Rows from block 4, named by matrix and row number. Rows with one number belong to one attention dimension. Each number is 200 + 30 x the weight over its row's rms, rounded and kept within 0 to 999. All counts start at 0. After the name is the row's rms in percent of the matrix's.
# q: attention query (model.blocks.4.attn.q.weight, 256x256), inputs 0-127
# k: attention key (model.blocks.4.attn.k.weight, 256x256), inputs 0-127
q.203,086,175,137,229,199,196,208,203,276,222,170,193,191,254,162,187,236,193,171,144,208,204,232,204,163,252,178,159,218,170,201,161,208,199,193,175,175,194,188,178,218,213,137,211,192,187,137,244,132,220,265,181,243,185,202,213,221,197,206,218,192,161,246,189,193,201,188,213,269,142,149,161,209,190,224,184,239,166,169,184,189,236,200,192,184,189,206,247,158,167,263,172,206,246,163,251,210,207,193,192,197,192,162,180,177,207,217,214,212,201,208,188,253,227,197,163,218,200,225,196,174,183,213,224,167,143,224,274,224
q.204,085,178,169,194,219,250,183,226,234,193,202,194,243,205,234,207,170,222,200,208,201,185,159,224,195,239,204,226,189,181,158,186,201,193,212,185,229,225,169,188,253,207,197,187,147,230,180,183,223,194,210,198,246,188,189,212,213,149,232,239,174,222,232,209,220,181,192,255,243,210,195,219,188,222,221,165,215,143,147,176,174,179,169,202,193,205,209,136,164,279,162,181,181,200,203,215,199,162,198,169,174,182,247,241,209,250,194,206,206,223,201,236,183,156,157,220,180,195,221,169,172,241,261,254,177,218,224,219,230
q.205,092,195,236,229,190,194,236,193,202,215,160,177,194,177,162,215,222,228,235,212,230,190,238,194,177,227,178,270,195,146,186,186,194,249,222,191,163,271,182,238,236,228,170,136,122,170,193,220,197,223,173,189,233,205,216,239,149,194,140,189,200,201,178,208,201,197,194,166,213,180,190,215,220,223,267,169,211,219,216,193,179,206,191,217,183,208,245,132,201,191,201,205,208,218,188,272,218,157,170,167,218,173,220,175,198,217,191,191,199,209,210,177,175,216,156,204,237,227,219,205,176,298,247,242,204,211,240,187,229
q.206,091,248,186,214,204,165,216,173,253,221,178,173,212,199,189,191,226,266,186,214,148,153,187,213,203,209,197,212,219,208,216,209,261,189,204,187,223,210,219,173,286,188,176,228,156,222,182,237,222,210,154,203,213,247,251,207,216,157,164,255,217,175,183,205,201,189,247,200,212,236,184,210,174,246,252,214,216,195,218,176,165,160,178,255,229,173,162,222,174,199,215,180,248,228,145,245,213,156,209,169,179,231,211,208,195,249,224,231,198,214,179,231,216,220,125,205,197,216,221,210,166,243,251,185,152,233,247,155,228
q.207,094,221,261,188,146,182,196,272,225,178,258,212,178,212,156,166,169,211,225,172,202,205,254,188,199,173,166,187,198,132,244,265,207,147,215,198,199,183,222,184,185,202,156,152,192,192,178,212,236,186,201,211,124,254,222,213,161,212,213,201,193,184,231,225,172,217,226,192,188,201,211,275,196,135,224,226,223,194,213,217,203,138,218,230,173,184,202,200,206,161,228,201,199,227,159,225,233,276,203,254,168,190,171,180,175,199,188,219,182,221,197,181,201,164,231,198,178,207,234,207,251,201,179,195,190,200,169,209,186
q.208,123,212,173,246,165,227,229,248,156,151,196,213,172,188,230,187,195,213,261,211,208,231,174,144,173,211,179,256,184,268,258,228,190,187,212,239,200,176,155,179,197,180,188,169,146,187,149,213,214,221,186,190,199,190,230,234,140,227,217,213,172,235,189,206,230,250,181,248,181,207,263,178,222,200,252,230,205,223,234,181,142,174,181,211,206,206,188,176,206,191,223,165,200,231,160,273,250,187,190,185,217,207,196,236,172,163,201,221,192,177,199,197,205,171,155,170,203,222,245,205,194,197,141,126,197,204,241,204,199
q.209,113,183,182,193,185,164,185,193,275,255,206,178,235,185,193,260,204,162,175,158,193,163,205,251,205,192,213,165,217,171,164,223,207,215,204,182,146,247,231,220,169,231,213,192,273,242,277,186,202,181,229,219,227,181,180,177,251,154,220,198,226,182,233,197,140,157,236,183,237,191,137,214,178,180,208,155,198,190,169,206,219,192,228,189,200,196,220,251,185,190,207,230,183,168,177,161,163,223,188,257,180,184,226,151,206,232,209,180,162,237,180,205,249,238,223,226,213,164,175,183,207,167,183,249,198,192,171,191,203
q.210,084,208,158,188,277,153,146,168,230,276,190,184,218,202,215,246,226,229,158,169,213,169,206,255,226,173,221,172,199,180,206,220,213,203,209,169,234,233,205,204,217,260,241,200,218,259,245,232,187,190,200,216,228,219,177,185,177,202,141,169,193,164,191,189,132,167,167,155,237,162,207,251,208,209,168,201,182,176,186,235,196,223,181,188,203,196,229,254,171,240,213,225,228,168,198,121,181,203,186,221,177,190,198,165,204,203,220,193,170,220,203,192,195,216,250,205,160,205,156,203,183,262,262,238,166,176,232,221,185
q.211,099,194,172,159,192,164,178,153,226,240,199,172,214,213,142,227,230,199,179,145,194,151,231,236,246,207,231,178,209,180,165,204,190,211,211,160,220,235,207,227,205,229,223,178,246,240,251,207,193,183,198,229,246,228,192,169,199,153,172,190,231,202,154,198,174,130,220,163,242,167,132,212,185,223,201,158,170,192,170,205,209,228,212,179,219,203,209,194,177,209,212,232,177,145,203,143,175,232,182,184,212,192,212,163,237,237,193,149,178,216,190,213,193,200,265,203,222,202,145,181,168,215,226,263,207,199,213,182,203
q.212,079,168,202,216,226,211,260,174,224,225,202,195,222,168,169,227,266,122,167,210,221,207,225,199,206,165,209,170,215,125,204,268,172,234,245,208,210,245,192,167,148,243,193,195,228,192,264,183,257,195,240,212,191,178,169,196,203,185,190,216,168,168,230,212,191,165,231,204,219,183,171,280,205,252,211,201,186,191,228,195,195,198,161,211,175,198,216,261,215,229,209,212,177,188,244,168,178,267,245,215,152,146,251,187,188,244,188,176,215,194,231,186,183,201,173,188,149,185,172,164,136,239,253,223,215,223,193,200,184
q.213,095,206,278,208,191,223,209,214,182,140,132,182,188,202,171,155,214,207,206,200,196,205,193,165,169,215,199,217,234,232,186,216,164,218,195,164,219,261,183,216,151,189,188,192,207,170,187,177,182,217,168,192,206,282,209,168,221,217,217,248,234,240,223,215,242,178,202,153,192,213,203,154,193,178,189,231,198,196,215,216,253,156,196,222,180,192,181,202,145,167,163,193,221,211,180,197,198,187,155,148,202,220,156,234,184,224,145,191,267,156,213,194,182,187,192,183,227,176,207,190,170,191,182,225,202,219,218,214,163
q.214,070,182,216,179,286,174,155,182,234,218,213,191,221,210,201,170,194,264,150,181,178,154,199,238,229,186,226,168,197,132,209,176,177,250,183,163,198,222,194,213,211,224,210,220,222,261,213,213,179,178,144,224,240,165,190,174,218,189,196,179,233,223,178,177,191,145,174,193,263,194,166,174,184,171,218,203,188,260,155,204,202,192,197,191,217,191,210,206,167,187,163,200,199,156,212,204,160,202,154,178,193,223,176,177,226,166,140,166,188,189,190,214,201,222,224,240,262,201,142,172,222,128,233,277,187,174,229,176,211
q.215,102,192,229,241,174,231,197,196,225,191,178,195,200,252,141,219,153,215,232,205,199,219,245,188,202,195,212,242,211,202,185,191,220,163,212,177,141,188,222,215,244,168,159,176,219,135,195,189,206,204,225,203,161,191,202,182,190,189,284,133,211,243,208,213,172,194,219,197,190,214,193,156,187,143,174,200,197,147,194,171,234,196,198,217,197,205,179,191,163,238,224,187,209,199,210,260,222,196,226,199,199,219,198,230,219,225,125,191,227,186,206,199,228,242,238,184,216,196,244,203,190,204,189,173,182,163,188,148,149
q.216,068,198,270,211,213,188,218,237,140,187,164,184,229,184,199,195,195,216,228,203,199,210,185,181,187,180,231,131,201,196,197,177,197,127,203,217,194,183,235,174,111,232,185,174,254,236,230,155,216,178,157,209,187,201,204,189,201,238,226,182,225,177,173,197,171,211,249,208,177,199,230,189,182,173,158,205,188,205,164,209,213,244,231,185,223,185,142,226,223,190,183,237,162,171,223,151,216,241,201,205,178,217,189,201,226,185,216,180,175,164,176,220,246,198,250,254,161,207,183,219,185,207,154,150,195,204,193,173,157
q.217,078,238,165,125,198,218,147,153,190,218,180,211,162,219,195,175,200,258,198,209,242,190,236,235,217,243,170,198,200,157,128,210,261,229,175,204,192,164,150,146,239,191,187,248,164,236,179,211,200,216,178,171,213,215,203,211,223,217,133,186,197,203,189,186,181,211,163,220,244,205,193,181,216,217,238,178,223,164,206,194,131,223,204,200,186,206,218,189,223,217,191,169,202,187,212,199,197,135,219,127,223,243,195,184,183,200,200,235,205,198,213,188,185,186,204,207,202,222,224,209,218,268,262,212,233,209,207,189,224
q.218,093,197,259,258,227,190,200,214,200,122,212,202,217,199,217,163,136,191,222,192,221,192,175,163,187,231,171,162,168,244,199,182,147,230,229,241,217,184,195,250,173,212,253,206,201,222,211,200,179,225,148,163,226,117,196,224,184,166,184,234,217,232,265,212,219,200,184,182,206,205,250,223,193,210,192,250,227,247,179,220,255,180,200,223,186,185,210,136,224,179,178,219,209,215,220,141,174,241,176,217,201,197,209,206,192,230,202,169,179,247,224,222,196,163,170,174,234,195,204,169,241,215,202,210,194,192,137,182,225
q.219,096,215,211,211,223,238,159,230,203,184,202,220,192,215,210,211,183,124,176,207,254,223,211,182,179,170,199,210,177,194,194,167,181,199,227,197,209,148,196,136,224,192,203,205,242,192,179,175,208,208,272,199,225,198,165,155,194,191,260,229,156,191,266,198,187,187,224,187,161,197,186,164,208,182,197,202,173,234,192,202,272,242,211,193,204,219,214,232,183,169,273,189,221,186,218,158,207,162,194,192,224,188,223,193,175,212,176,155,179,216,243,189,171,228,201,244,239,179,227,181,245,245,263,249,229,225,139,200,215
q.220,094,178,207,231,190,207,189,225,139,193,208,216,234,208,197,168,178,161,186,204,182,194,189,170,191,167,195,224,202,229,253,182,201,225,223,195,218,231,190,209,142,228,170,237,179,197,194,173,182,211,187,195,153,174,193,156,212,269,265,205,208,202,193,177,183,211,191,124,203,200,202,176,211,164,188,227,210,274,188,224,207,236,194,201,207,195,198,134,202,167,207,234,210,243,207,258,201,216,175,253,204,159,222,217,184,206,148,209,233,185,211,203,240,145,190,230,261,184,225,173,160,148,154,199,204,238,209,234,219
q.221,090,165,165,139,202,206,201,166,281,227,213,228,218,236,207,176,234,224,192,233,205,198,213,233,269,178,194,209,250,148,217,184,225,208,167,196,168,225,282,233,261,158,209,207,192,222,196,170,197,189,171,173,184,190,176,200,241,201,153,244,212,213,218,225,184,212,235,198,166,225,227,210,213,253,209,186,201,164,165,219,226,152,216,199,223,200,181,219,157,184,180,238,176,202,221,214,155,205,231,195,212,218,194,246,200,199,302,212,191,250,197,220,192,237,242,127,223,195,135,195,210,271,189,169,179,148,208,213,200
q.222,097,134,174,176,249,216,186,209,276,236,184,216,201,215,235,142,142,198,165,210,197,189,168,184,180,233,196,156,210,163,161,207,243,192,194,174,194,181,197,141,172,194,206,219,185,252,173,197,217,188,199,191,168,172,185,156,203,225,212,181,239,119,241,251,180,196,213,244,216,198,264,170,185,156,174,214,212,117,168,192,199,163,277,169,200,168,190,157,208,249,201,198,189,214,203,216,198,207,180,186,204,263,190,208,199,216,227,202,205,204,203,248,185,215,203,233,212,198,203,205,185,199,182,197,190,243,182,179,150
q.223,089,186,202,162,193,212,209,232,196,191,229,174,199,163,219,241,190,180,151,196,199,208,242,219,191,159,203,218,208,225,173,250,213,220,171,140,157,270,243,240,226,197,137,258,198,159,184,224,229,192,297,195,233,185,220,236,254,139,196,163,231,97,207,180,168,193,234,166,160,211,159,194,202,159,174,216,209,177,209,206,231,213,224,219,201,218,219,214,208,206,179,215,203,220,221,194,200,178,153,250,202,174,186,213,217,146,227,194,177,172,182,207,258,208,206,188,197,254,158,226,217,202,186,225,219,219,180,229,208
q.224,128,191,201,193,158,194,230,200,233,241,196,176,217,211,135,186,194,210,192,147,203,171,146,190,210,248,218,243,240,199,207,167,164,210,205,198,189,218,221,174,186,237,186,114,215,173,226,177,176,182,225,211,192,253,185,220,216,172,222,200,218,195,217,191,198,175,236,208,222,156,186,247,175,167,187,156,191,223,188,225,267,203,211,190,192,222,202,216,181,173,180,220,233,192,223,175,206,220,168,267,178,168,189,196,184,271,209,176,243,179,188,198,220,233,203,165,214,138,188,168,192,193,190,133,155,204,228,182,200
q.225,114,188,247,160,164,195,194,225,263,191,189,181,226,212,159,233,197,173,183,113,182,169,240,264,188,204,236,193,183,252,192,164,193,244,198,168,188,242,213,162,188,237,179,193,237,196,273,197,169,183,255,227,226,191,182,197,220,140,231,213,196,206,251,202,182,161,222,243,246,201,131,207,170,190,206,149,183,211,163,247,182,210,225,205,216,218,224,186,187,186,171,224,228,166,206,159,170,223,158,247,159,165,225,133,203,213,200,154,207,248,179,207,193,224,217,198,226,145,182,187,224,167,156,209,198,249,181,229,199
q.226,082,219,201,141,232,177,209,220,170,218,176,186,174,189,221,206,228,158,268,202,196,201,211,214,197,182,194,218,218,141,169,222,195,231,219,188,194,171,153,166,207,209,238,215,205,219,178,201,209,178,155,197,219,190,221,202,221,177,171,206,213,196,183,204,238,188,211,194,206,183,275,211,163,235,118,252,202,296,212,232,200,236,226,198,164,174,175,240,247,190,199,197,141,185,138,210,188,205,266,216,248,217,186,192,228,190,243,204,259,148,186,218,151,155,238,154,172,220,198,205,200,207,243,197,238,152,232,207,195
q.227,091,175,130,212,236,207,209,187,206,182,198,195,200,218,171,157,234,182,176,202,205,227,225,213,220,194,213,210,204,208,138,247,195,205,213,191,245,223,196,220,158,162,206,216,207,223,206,230,217,218,181,214,180,208,201,154,191,174,250,128,183,207,187,182,197,224,175,241,181,264,173,156,223,223,195,250,194,244,231,120,203,195,191,207,183,200,232,221,212,196,285,166,145,217,214,269,237,137,236,228,192,149,187,213,198,170,181,219,252,199,212,182,226,180,232,187,184,149,208,197,158,168,185,209,186,177,149,167,193
q.228,074,180,252,211,239,200,228,234,196,159,195,204,186,219,211,210,236,135,224,195,180,172,207,215,208,226,211,155,175,221,255,236,190,200,203,203,201,167,253,248,146,211,185,253,178,208,179,181,163,212,223,192,225,227,199,193,218,183,208,228,222,200,206,205,205,212,247,182,233,175,210,197,192,193,109,229,203,176,184,281,211,249,201,182,226,170,211,179,189,178,175,234,182,204,165,204,205,210,203,204,169,192,195,204,230,142,205,187,230,190,171,254,198,197,206,208,227,135,242,191,213,150,145,224,214,204,179,209,152
q.229,087,201,216,196,220,196,231,242,236,214,213,182,215,215,157,167,179,163,158,182,201,190,167,184,148,232,225,137,227,202,210,229,214,245,209,167,227,247,173,177,207,228,196,225,219,233,187,188,183,200,262,218,173,181,190,201,176,178,176,198,180,176,208,174,235,183,259,220,235,154,175,212,203,249,155,133,192,223,219,200,203,254,227,210,199,182,299,137,188,181,179,191,201,183,178,177,195,210,190,225,158,211,204,152,184,201,200,193,265,182,180,207,199,156,225,150,200,147,186,184,157,206,221,224,173,183,159,233,174
k.203,090,221,164,185,198,219,190,201,214,245,214,191,200,238,287,176,221,201,165,199,176,181,215,228,185,151,176,183,222,205,223,156,230,194,148,213,204,137,215,190,212,163,143,202,203,160,207,245,180,178,216,180,228,176,226,239,243,211,181,199,222,137,200,196,197,180,229,196,216,247,156,163,173,225,191,208,223,189,196,152,211,227,255,214,212,231,238,182,198,236,154,128,251,213,193,203,176,199,210,219,175,164,188,160,190,145,230,232,193,205,176,201,205,207,206,151,229,187,161,196,251,206,205,194,206,220,160,254,242
k.204,088,171,206,199,164,195,153,158,193,153,188,207,215,193,182,202,194,180,270,241,215,220,234,179,152,149,213,238,150,183,211,207,161,128,207,192,195,155,157,247,230,233,237,178,177,198,208,206,164,212,192,185,206,197,206,175,218,176,218,193,225,220,149,206,189,175,162,185,195,200,176,204,192,210,167,220,214,226,191,196,151,196,231,209,196,181,170,204,233,183,161,193,191,222,172,197,183,160,244,240,231,189,196,237,221,175,152,200,249,222,219,215,147,177,285,170,181,187,179,183,155,132,234,157,237,228,230,178,245
k.205,094,237,147,239,176,195,216,168,225,126,162,212,151,191,194,207,139,179,206,178,237,205,194,175,167,187,167,150,145,255,201,180,200,231,179,228,235,142,233,177,180,147,188,224,279,201,224,206,209,192,219,177,154,164,203,159,187,195,222,233,216,206,188,164,169,151,197,238,170,155,162,128,169,208,162,203,228,155,209,205,242,202,204,195,150,192,190,215,172,220,194,164,238,187,207,214,204,233,225,253,223,190,187,190,177,209,210,212,221,169,213,159,218,198,222,192,163,164,185,205,244,197,245,189,188,249,183,173,189
k.206,095,165,170,201,171,203,221,225,206,223,232,220,177,206,229,193,215,177,252,153,190,253,194,209,167,212,218,179,209,193,173,234,205,154,179,200,173,202,220,286,184,167,190,139,277,171,262,246,188,229,208,220,183,197,201,208,144,230,251,178,148,142,187,197,218,166,265,226,208,205,189,185,216,194,212,163,171,190,166,185,199,243,235,186,202,232,160,180,196,225,128,171,222,202,209,178,199,179,195,186,205,152,210,231,241,169,238,234,175,187,194,195,212,229,217,228,141,179,221,241,220,158,240,211,206,189,227,246,176
k.207,103,204,214,202,181,200,252,194,225,171,149,175,221,163,218,242,221,170,191,198,192,161,211,189,213,216,181,207,261,180,182,173,217,210,158,159,240,231,311,214,186,151,219,161,266,205,258,198,218,165,221,190,193,257,215,192,231,213,199,266,202,173,150,200,173,186,278,187,186,178,189,170,143,196,193,186,215,184,156,221,199,242,232,194,168,213,223,211,232,190,146,191,191,226,197,179,202,215,248,185,191,215,226,231,207,230,249,225,138,161,188,229,264,165,252,127,215,232,217,204,163,246,282,236,201,173,234,240,194
k.208,109,206,219,154,190,215,169,180,183,225,202,200,223,241,160,164,197,233,165,201,208,186,231,224,227,182,217,202,204,181,203,167,200,250,173,149,211,183,178,220,170,206,234,210,139,261,218,166,177,179,210,208,211,235,174,170,225,205,187,206,201,229,166,161,210,223,162,150,220,194,230,232,184,203,231,243,206,165,169,233,158,223,208,199,178,201,180,193,254,187,182,217,196,200,213,175,203,171,232,151,123,157,205,143,214,235,143,224,214,174,186,187,156,178,262,173,218,203,159,149,174,157,227,201,194,235,237,192,200
k.209,100,223,228,130,170,189,141,212,227,233,186,179,236,199,186,158,169,184,123,137,190,175,189,285,243,151,242,158,187,237,169,179,220,192,193,185,196,259,211,213,185,249,212,208,210,214,234,187,182,184,227,208,212,215,153,178,259,210,222,223,235,196,248,185,184,174,188,148,239,161,154,198,174,191,217,218,190,161,169,199,247,193,234,189,206,204,217,211,187,211,178,256,192,173,244,149,170,205,157,209,156,193,208,156,236,194,173,201,200,225,181,208,193,214,189,227,169,187,150,181,188,184,243,240,158,232,190,204,204
k.210,072,180,160,217,227,176,242,172,200,215,187,195,238,172,240,178,241,215,115,176,194,201,202,224,227,224,260,178,187,151,151,243,209,204,225,212,185,215,197,187,205,214,204,218,206,179,196,228,199,219,175,236,201,228,180,186,227,250,183,224,186,172,196,201,292,156,182,164,231,192,228,225,201,190,183,196,174,176,181,283,194,209,165,187,238,190,181,230,159,195,198,242,190,174,230,181,199,187,173,215,160,216,194,152,234,206,206,191,169,241,172,226,190,172,214,245,138,183,190,214,206,238,212,230,233,194,159,174,201
k.211,119,193,167,181,161,182,188,229,178,200,216,176,218,175,199,162,209,169,189,115,181,181,179,216,188,192,241,205,187,248,205,215,222,205,225,222,176,205,218,193,191,241,205,203,267,210,261,219,212,191,233,220,198,207,195,184,202,225,216,201,247,168,227,220,221,77,200,199,204,144,198,242,163,197,166,227,173,188,193,233,238,203,216,177,200,203,241,240,181,162,180,243,214,153,214,182,135,211,163,266,214,190,191,170,214,176,200,112,196,167,213,212,248,240,203,197,184,173,179,210,184,182,159,204,199,229,188,214,185
k.212,078,234,185,168,211,181,171,207,174,192,200,195,219,159,240,165,235,184,116,177,182,197,159,242,211,174,196,161,187,261,193,186,243,197,169,164,160,176,200,211,187,218,150,222,183,217,213,205,200,173,275,191,240,220,202,193,225,213,207,284,241,186,210,177,215,214,205,147,188,147,175,216,187,136,265,226,215,217,265,233,278,240,219,182,203,214,204,241,172,165,182,266,229,198,202,131,190,234,152,195,210,235,207,143,193,204,219,215,224,177,175,185,216,217,189,219,155,155,188,195,174,176,156,175,206,209,203,251,207
k.213,096,223,249,207,206,230,193,241,152,169,222,223,196,185,208,154,136,201,220,216,175,194,284,172,205,197,210,170,188,216,197,206,193,153,155,278,185,149,217,204,142,199,188,195,233,199,210,196,232,168,226,202,223,129,190,236,200,193,262,184,237,211,252,224,209,200,202,187,172,230,205,171,156,131,258,210,211,181,173,141,195,247,264,200,229,233,178,220,242,213,208,189,189,176,223,150,191,188,227,243,226,196,240,192,214,191,252,169,181,162,170,211,222,154,204,212,172,195,174,203,259,171,198,209,263,182,210,184,167
k.214,087,198,213,152,182,202,182,211,198,232,205,194,219,217,161,147,208,184,186,135,206,191,219,235,210,176,259,185,217,235,191,191,204,222,208,217,181,219,195,211,198,228,256,180,227,200,214,193,168,204,203,208,185,241,174,171,203,232,243,170,229,218,234,223,229,98,165,176,210,165,206,222,169,210,174,237,189,163,181,242,256,215,232,189,206,203,252,179,220,201,163,228,202,170,244,199,129,179,202,207,170,199,188,153,227,161,143,121,225,196,203,206,209,240,238,233,171,165,154,200,204,167,205,217,177,227,198,216,189
k.215,100,210,241,197,267,204,199,170,232,235,170,190,211,184,189,246,160,224,207,222,251,220,203,186,192,156,225,191,188,172,211,203,197,225,187,162,182,248,211,209,181,226,208,183,226,214,182,163,175,198,179,207,270,130,160,183,231,183,184,261,170,168,263,163,156,207,221,198,175,183,168,146,206,174,223,150,195,189,145,178,180,268,226,210,178,221,184,201,186,181,183,207,207,204,219,134,207,132,205,165,239,172,219,195,192,203,171,196,169,193,212,176,172,194,204,196,226,193,163,174,224,225,235,226,251,230,254,190,212
k.216,103,179,243,163,232,197,261,219,228,254,199,163,202,182,134,238,163,189,152,162,224,205,174,207,226,223,218,199,210,172,240,197,173,186,236,179,146,291,228,187,242,246,172,163,227,195,208,169,213,210,160,222,245,259,193,205,198,150,191,244,177,193,203,257,179,193,201,161,277,152,167,172,211,208,192,178,161,170,163,182,246,199,186,205,205,180,195,185,176,208,196,268,184,160,242,231,206,211,137,144,197,192,175,206,221,194,202,181,219,223,183,211,210,238,208,227,172,186,204,201,224,222,185,232,214,169,215,181,188
k.217,084,207,187,202,192,184,209,227,234,223,200,213,215,175,177,223,183,154,210,204,191,229,176,220,193,201,174,181,233,227,220,235,205,159,204,279,182,184,244,182,255,191,224,162,235,152,215,222,204,208,186,207,171,185,209,271,185,153,263,182,194,184,199,189,205,240,195,262,191,226,145,189,231,180,152,106,205,201,253,165,179,146,141,233,197,204,171,180,173,239,265,173,159,209,206,277,219,221,221,235,161,183,214,202,182,197,199,230,266,243,205,180,251,162,216,203,168,163,227,198,197,202,131,182,160,190,129,203,188
k.218,089,151,195,185,206,215,198,142,183,206,209,222,229,189,223,137,204,164,172,211,250,220,212,162,228,222,201,192,222,230,138,169,183,226,206,188,180,211,169,199,196,231,203,166,187,251,209,194,171,196,143,197,146,196,146,163,237,200,200,187,227,181,140,178,175,174,179,185,197,213,236,209,215,196,228,215,186,217,211,146,259,165,177,166,186,194,207,211,183,179,244,180,168,189,215,198,219,235,206,213,268,258,258,234,202,216,128,208,215,219,206,178,182,143,226,149,197,234,176,195,203,205,204,203,207,200,244,148,145
k.219,092,205,174,277,252,197,175,174,199,204,218,217,241,193,172,195,231,240,197,207,208,194,202,175,208,169,231,245,199,187,188,203,192,172,214,181,229,210,196,240,180,212,225,133,187,223,209,169,156,182,227,220,226,213,167,162,215,154,216,193,191,181,143,187,200,208,225,185,152,207,232,209,206,194,152,193,190,246,223,162,200,199,210,203,211,188,207,208,231,165,190,198,173,193,228,182,171,157,213,232,210,195,254,220,190,188,216,178,223,172,218,197,221,220,157,137,258,185,191,167,184,202,185,195,178,164,223,149,226
k.220,095,200,288,225,268,193,237,172,177,205,213,214,193,243,219,238,145,216,204,196,192,143,216,215,209,190,178,169,214,157,187,195,188,157,168,193,226,234,133,219,178,194,156,180,177,214,184,178,172,185,132,209,180,242,213,199,154,154,183,248,184,236,217,231,200,170,167,220,194,181,221,190,142,192,240,235,231,158,201,177,285,230,203,212,173,159,219,174,238,260,202,250,207,197,216,199,177,195,208,241,221,228,176,185,200,189,261,220,189,218,151,205,184,217,235,155,169,155,190,219,278,190,214,180,227,164,194,205,149
k.221,094,174,190,167,185,211,170,209,169,182,228,213,222,198,186,163,224,248,164,209,191,169,178,212,229,248,207,237,223,234,194,186,237,239,193,170,193,206,174,263,232,210,140,220,239,226,149,189,180,196,187,181,158,199,171,238,234,221,235,262,182,177,242,209,166,234,205,164,183,218,161,174,216,158,205,196,199,202,188,205,210,157,209,204,200,210,254,158,135,174,155,214,217,231,169,158,147,182,147,221,202,211,172,199,164,216,223,202,223,173,199,214,177,199,191,184,185,206,188,186,230,204,145,256,136,188,198,200,209
k.222,096,208,266,193,161,212,186,152,130,118,205,214,208,171,138,156,179,192,213,199,206,186,216,216,248,224,195,186,219,262,171,242,201,131,195,178,183,202,223,262,263,195,288,192,184,234,222,176,213,199,165,203,214,206,198,198,244,177,210,213,167,188,204,192,237,215,193,165,191,195,226,194,196,160,168,201,209,214,231,189,162,155,222,199,219,197,193,153,214,253,157,221,186,191,157,199,173,193,255,223,239,204,192,239,194,202,176,228,178,157,185,219,166,198,233,168,158,247,246,171,216,227,195,200,234,206,182,181,229
k.223,090,237,191,174,186,218,183,207,226,208,181,212,201,238,200,200,136,180,156,196,211,185,150,281,188,149,180,197,149,230,174,180,212,238,186,216,133,220,165,204,186,184,143,291,216,159,217,197,211,211,231,165,210,245,197,212,194,220,154,221,176,252,207,192,164,228,154,211,221,197,157,214,193,220,251,223,222,173,225,253,199,225,172,235,203,223,213,245,204,191,173,168,179,229,245,249,221,225,145,160,121,169,168,165,191,212,166,243,225,242,206,198,215,196,172,261,207,233,204,173,206,149,241,195,176,274,175,263,207
k.224,097,245,196,162,223,182,164,201,187,189,241,206,206,180,261,174,196,171,221,175,200,206,128,187,213,198,191,218,193,245,197,129,129,175,211,242,220,211,191,263,205,176,255,218,184,198,148,249,180,205,170,219,207,173,217,234,160,192,141,166,183,221,209,188,140,224,112,203,170,210,167,149,212,146,181,236,189,222,222,162,182,151,193,182,221,191,212,167,177,180,246,165,178,200,131,250,237,220,191,162,193,171,212,236,190,183,117,226,198,204,164,205,148,166,169,192,210,255,247,199,224,241,187,168,202,197,151,177,183
k.225,090,190,233,193,172,188,158,227,153,203,148,214,201,257,237,211,193,219,239,209,191,211,194,170,158,127,193,200,175,184,230,163,109,165,222,214,175,211,207,228,170,169,197,259,129,192,169,175,193,196,243,193,208,228,212,199,221,210,170,184,187,230,198,224,156,232,186,205,197,212,210,196,203,173,203,215,205,235,198,260,174,206,209,155,206,175,202,219,208,197,221,176,146,209,181,165,200,168,190,205,168,202,227,232,220,265,185,237,242,176,188,226,129,223,164,187,218,210,218,190,182,197,217,216,139,197,176,225,235
k.226,091,179,208,252,232,192,219,211,180,188,245,206,166,249,166,225,187,155,238,242,199,277,184,139,185,225,187,189,226,219,200,215,212,130,216,226,213,219,201,229,195,170,169,177,202,149,138,219,172,232,137,235,143,217,225,201,129,158,216,200,160,250,251,215,232,267,205,231,156,228,238,163,229,174,195,217,195,185,240,180,219,195,178,177,191,172,173,179,206,243,188,197,185,242,227,250,255,189,230,179,205,200,192,250,210,236,198,201,221,186,177,223,240,169,184,229,231,206,232,239,213,204,212,174,176,190,204,228,203
k.227,085,214,244,215,137,218,266,255,198,217,217,173,213,221,205,204,253,204,200,179,176,198,218,184,203,201,197,262,266,212,191,178,193,192,187,200,176,197,160,172,195,209,184,214,158,247,192,194,237,193,293,201,200,257,230,200,193,219,175,218,203,220,162,182,239,180,180,152,248,182,214,281,184,226,206,208,218,260,221,234,164,233,156,199,200,211,245,147,230,180,226,211,196,218,202,176,200,179,218,221,226,248,226,187,221,195,205,174,206,242,190,189,209,136,188,230,209,223,189,198,173,195,198,221,217,224,190,222,198
k.228,070,197,155,185,205,187,172,174,224,233,170,191,247,186,205,208,232,195,175,162,176,142,200,183,183,182,220,121,222,194,221,222,210,165,219,240,153,187,212,202,196,225,208,229,218,269,218,217,168,205,223,188,228,226,169,220,182,206,212,233,221,203,212,216,184,68,237,235,268,150,194,221,193,187,158,147,202,206,187,176,159,199,205,216,198,209,171,215,228,194,199,215,178,177,172,204,145,193,199,189,147,174,195,165,180,163,202,178,256,192,226,184,202,257,213,219,161,189,183,193,184,215,160,209,232,207,214,177,195
k.229,096,218,237,148,216,189,201,175,216,236,196,181,209,218,241,194,171,206,262,230,190,216,198,228,219,117,207,223,215,193,204,192,228,198,218,222,170,230,221,205,207,238,170,222,151,210,198,212,209,195,187,212,210,160,186,220,262,167,239,180,221,228,215,211,186,214,174,204,232,154,208,229,182,195,197,212,213,291,216,224,177,178,158,184,180,195,225,201,250,204,167,283,205,205,169,174,182,169,166,158,190,230,239,234,208,215,202,215,218,215,209,188,196,141,172,170,237,163,231,201,161,227,267,204,165,201,210,299,260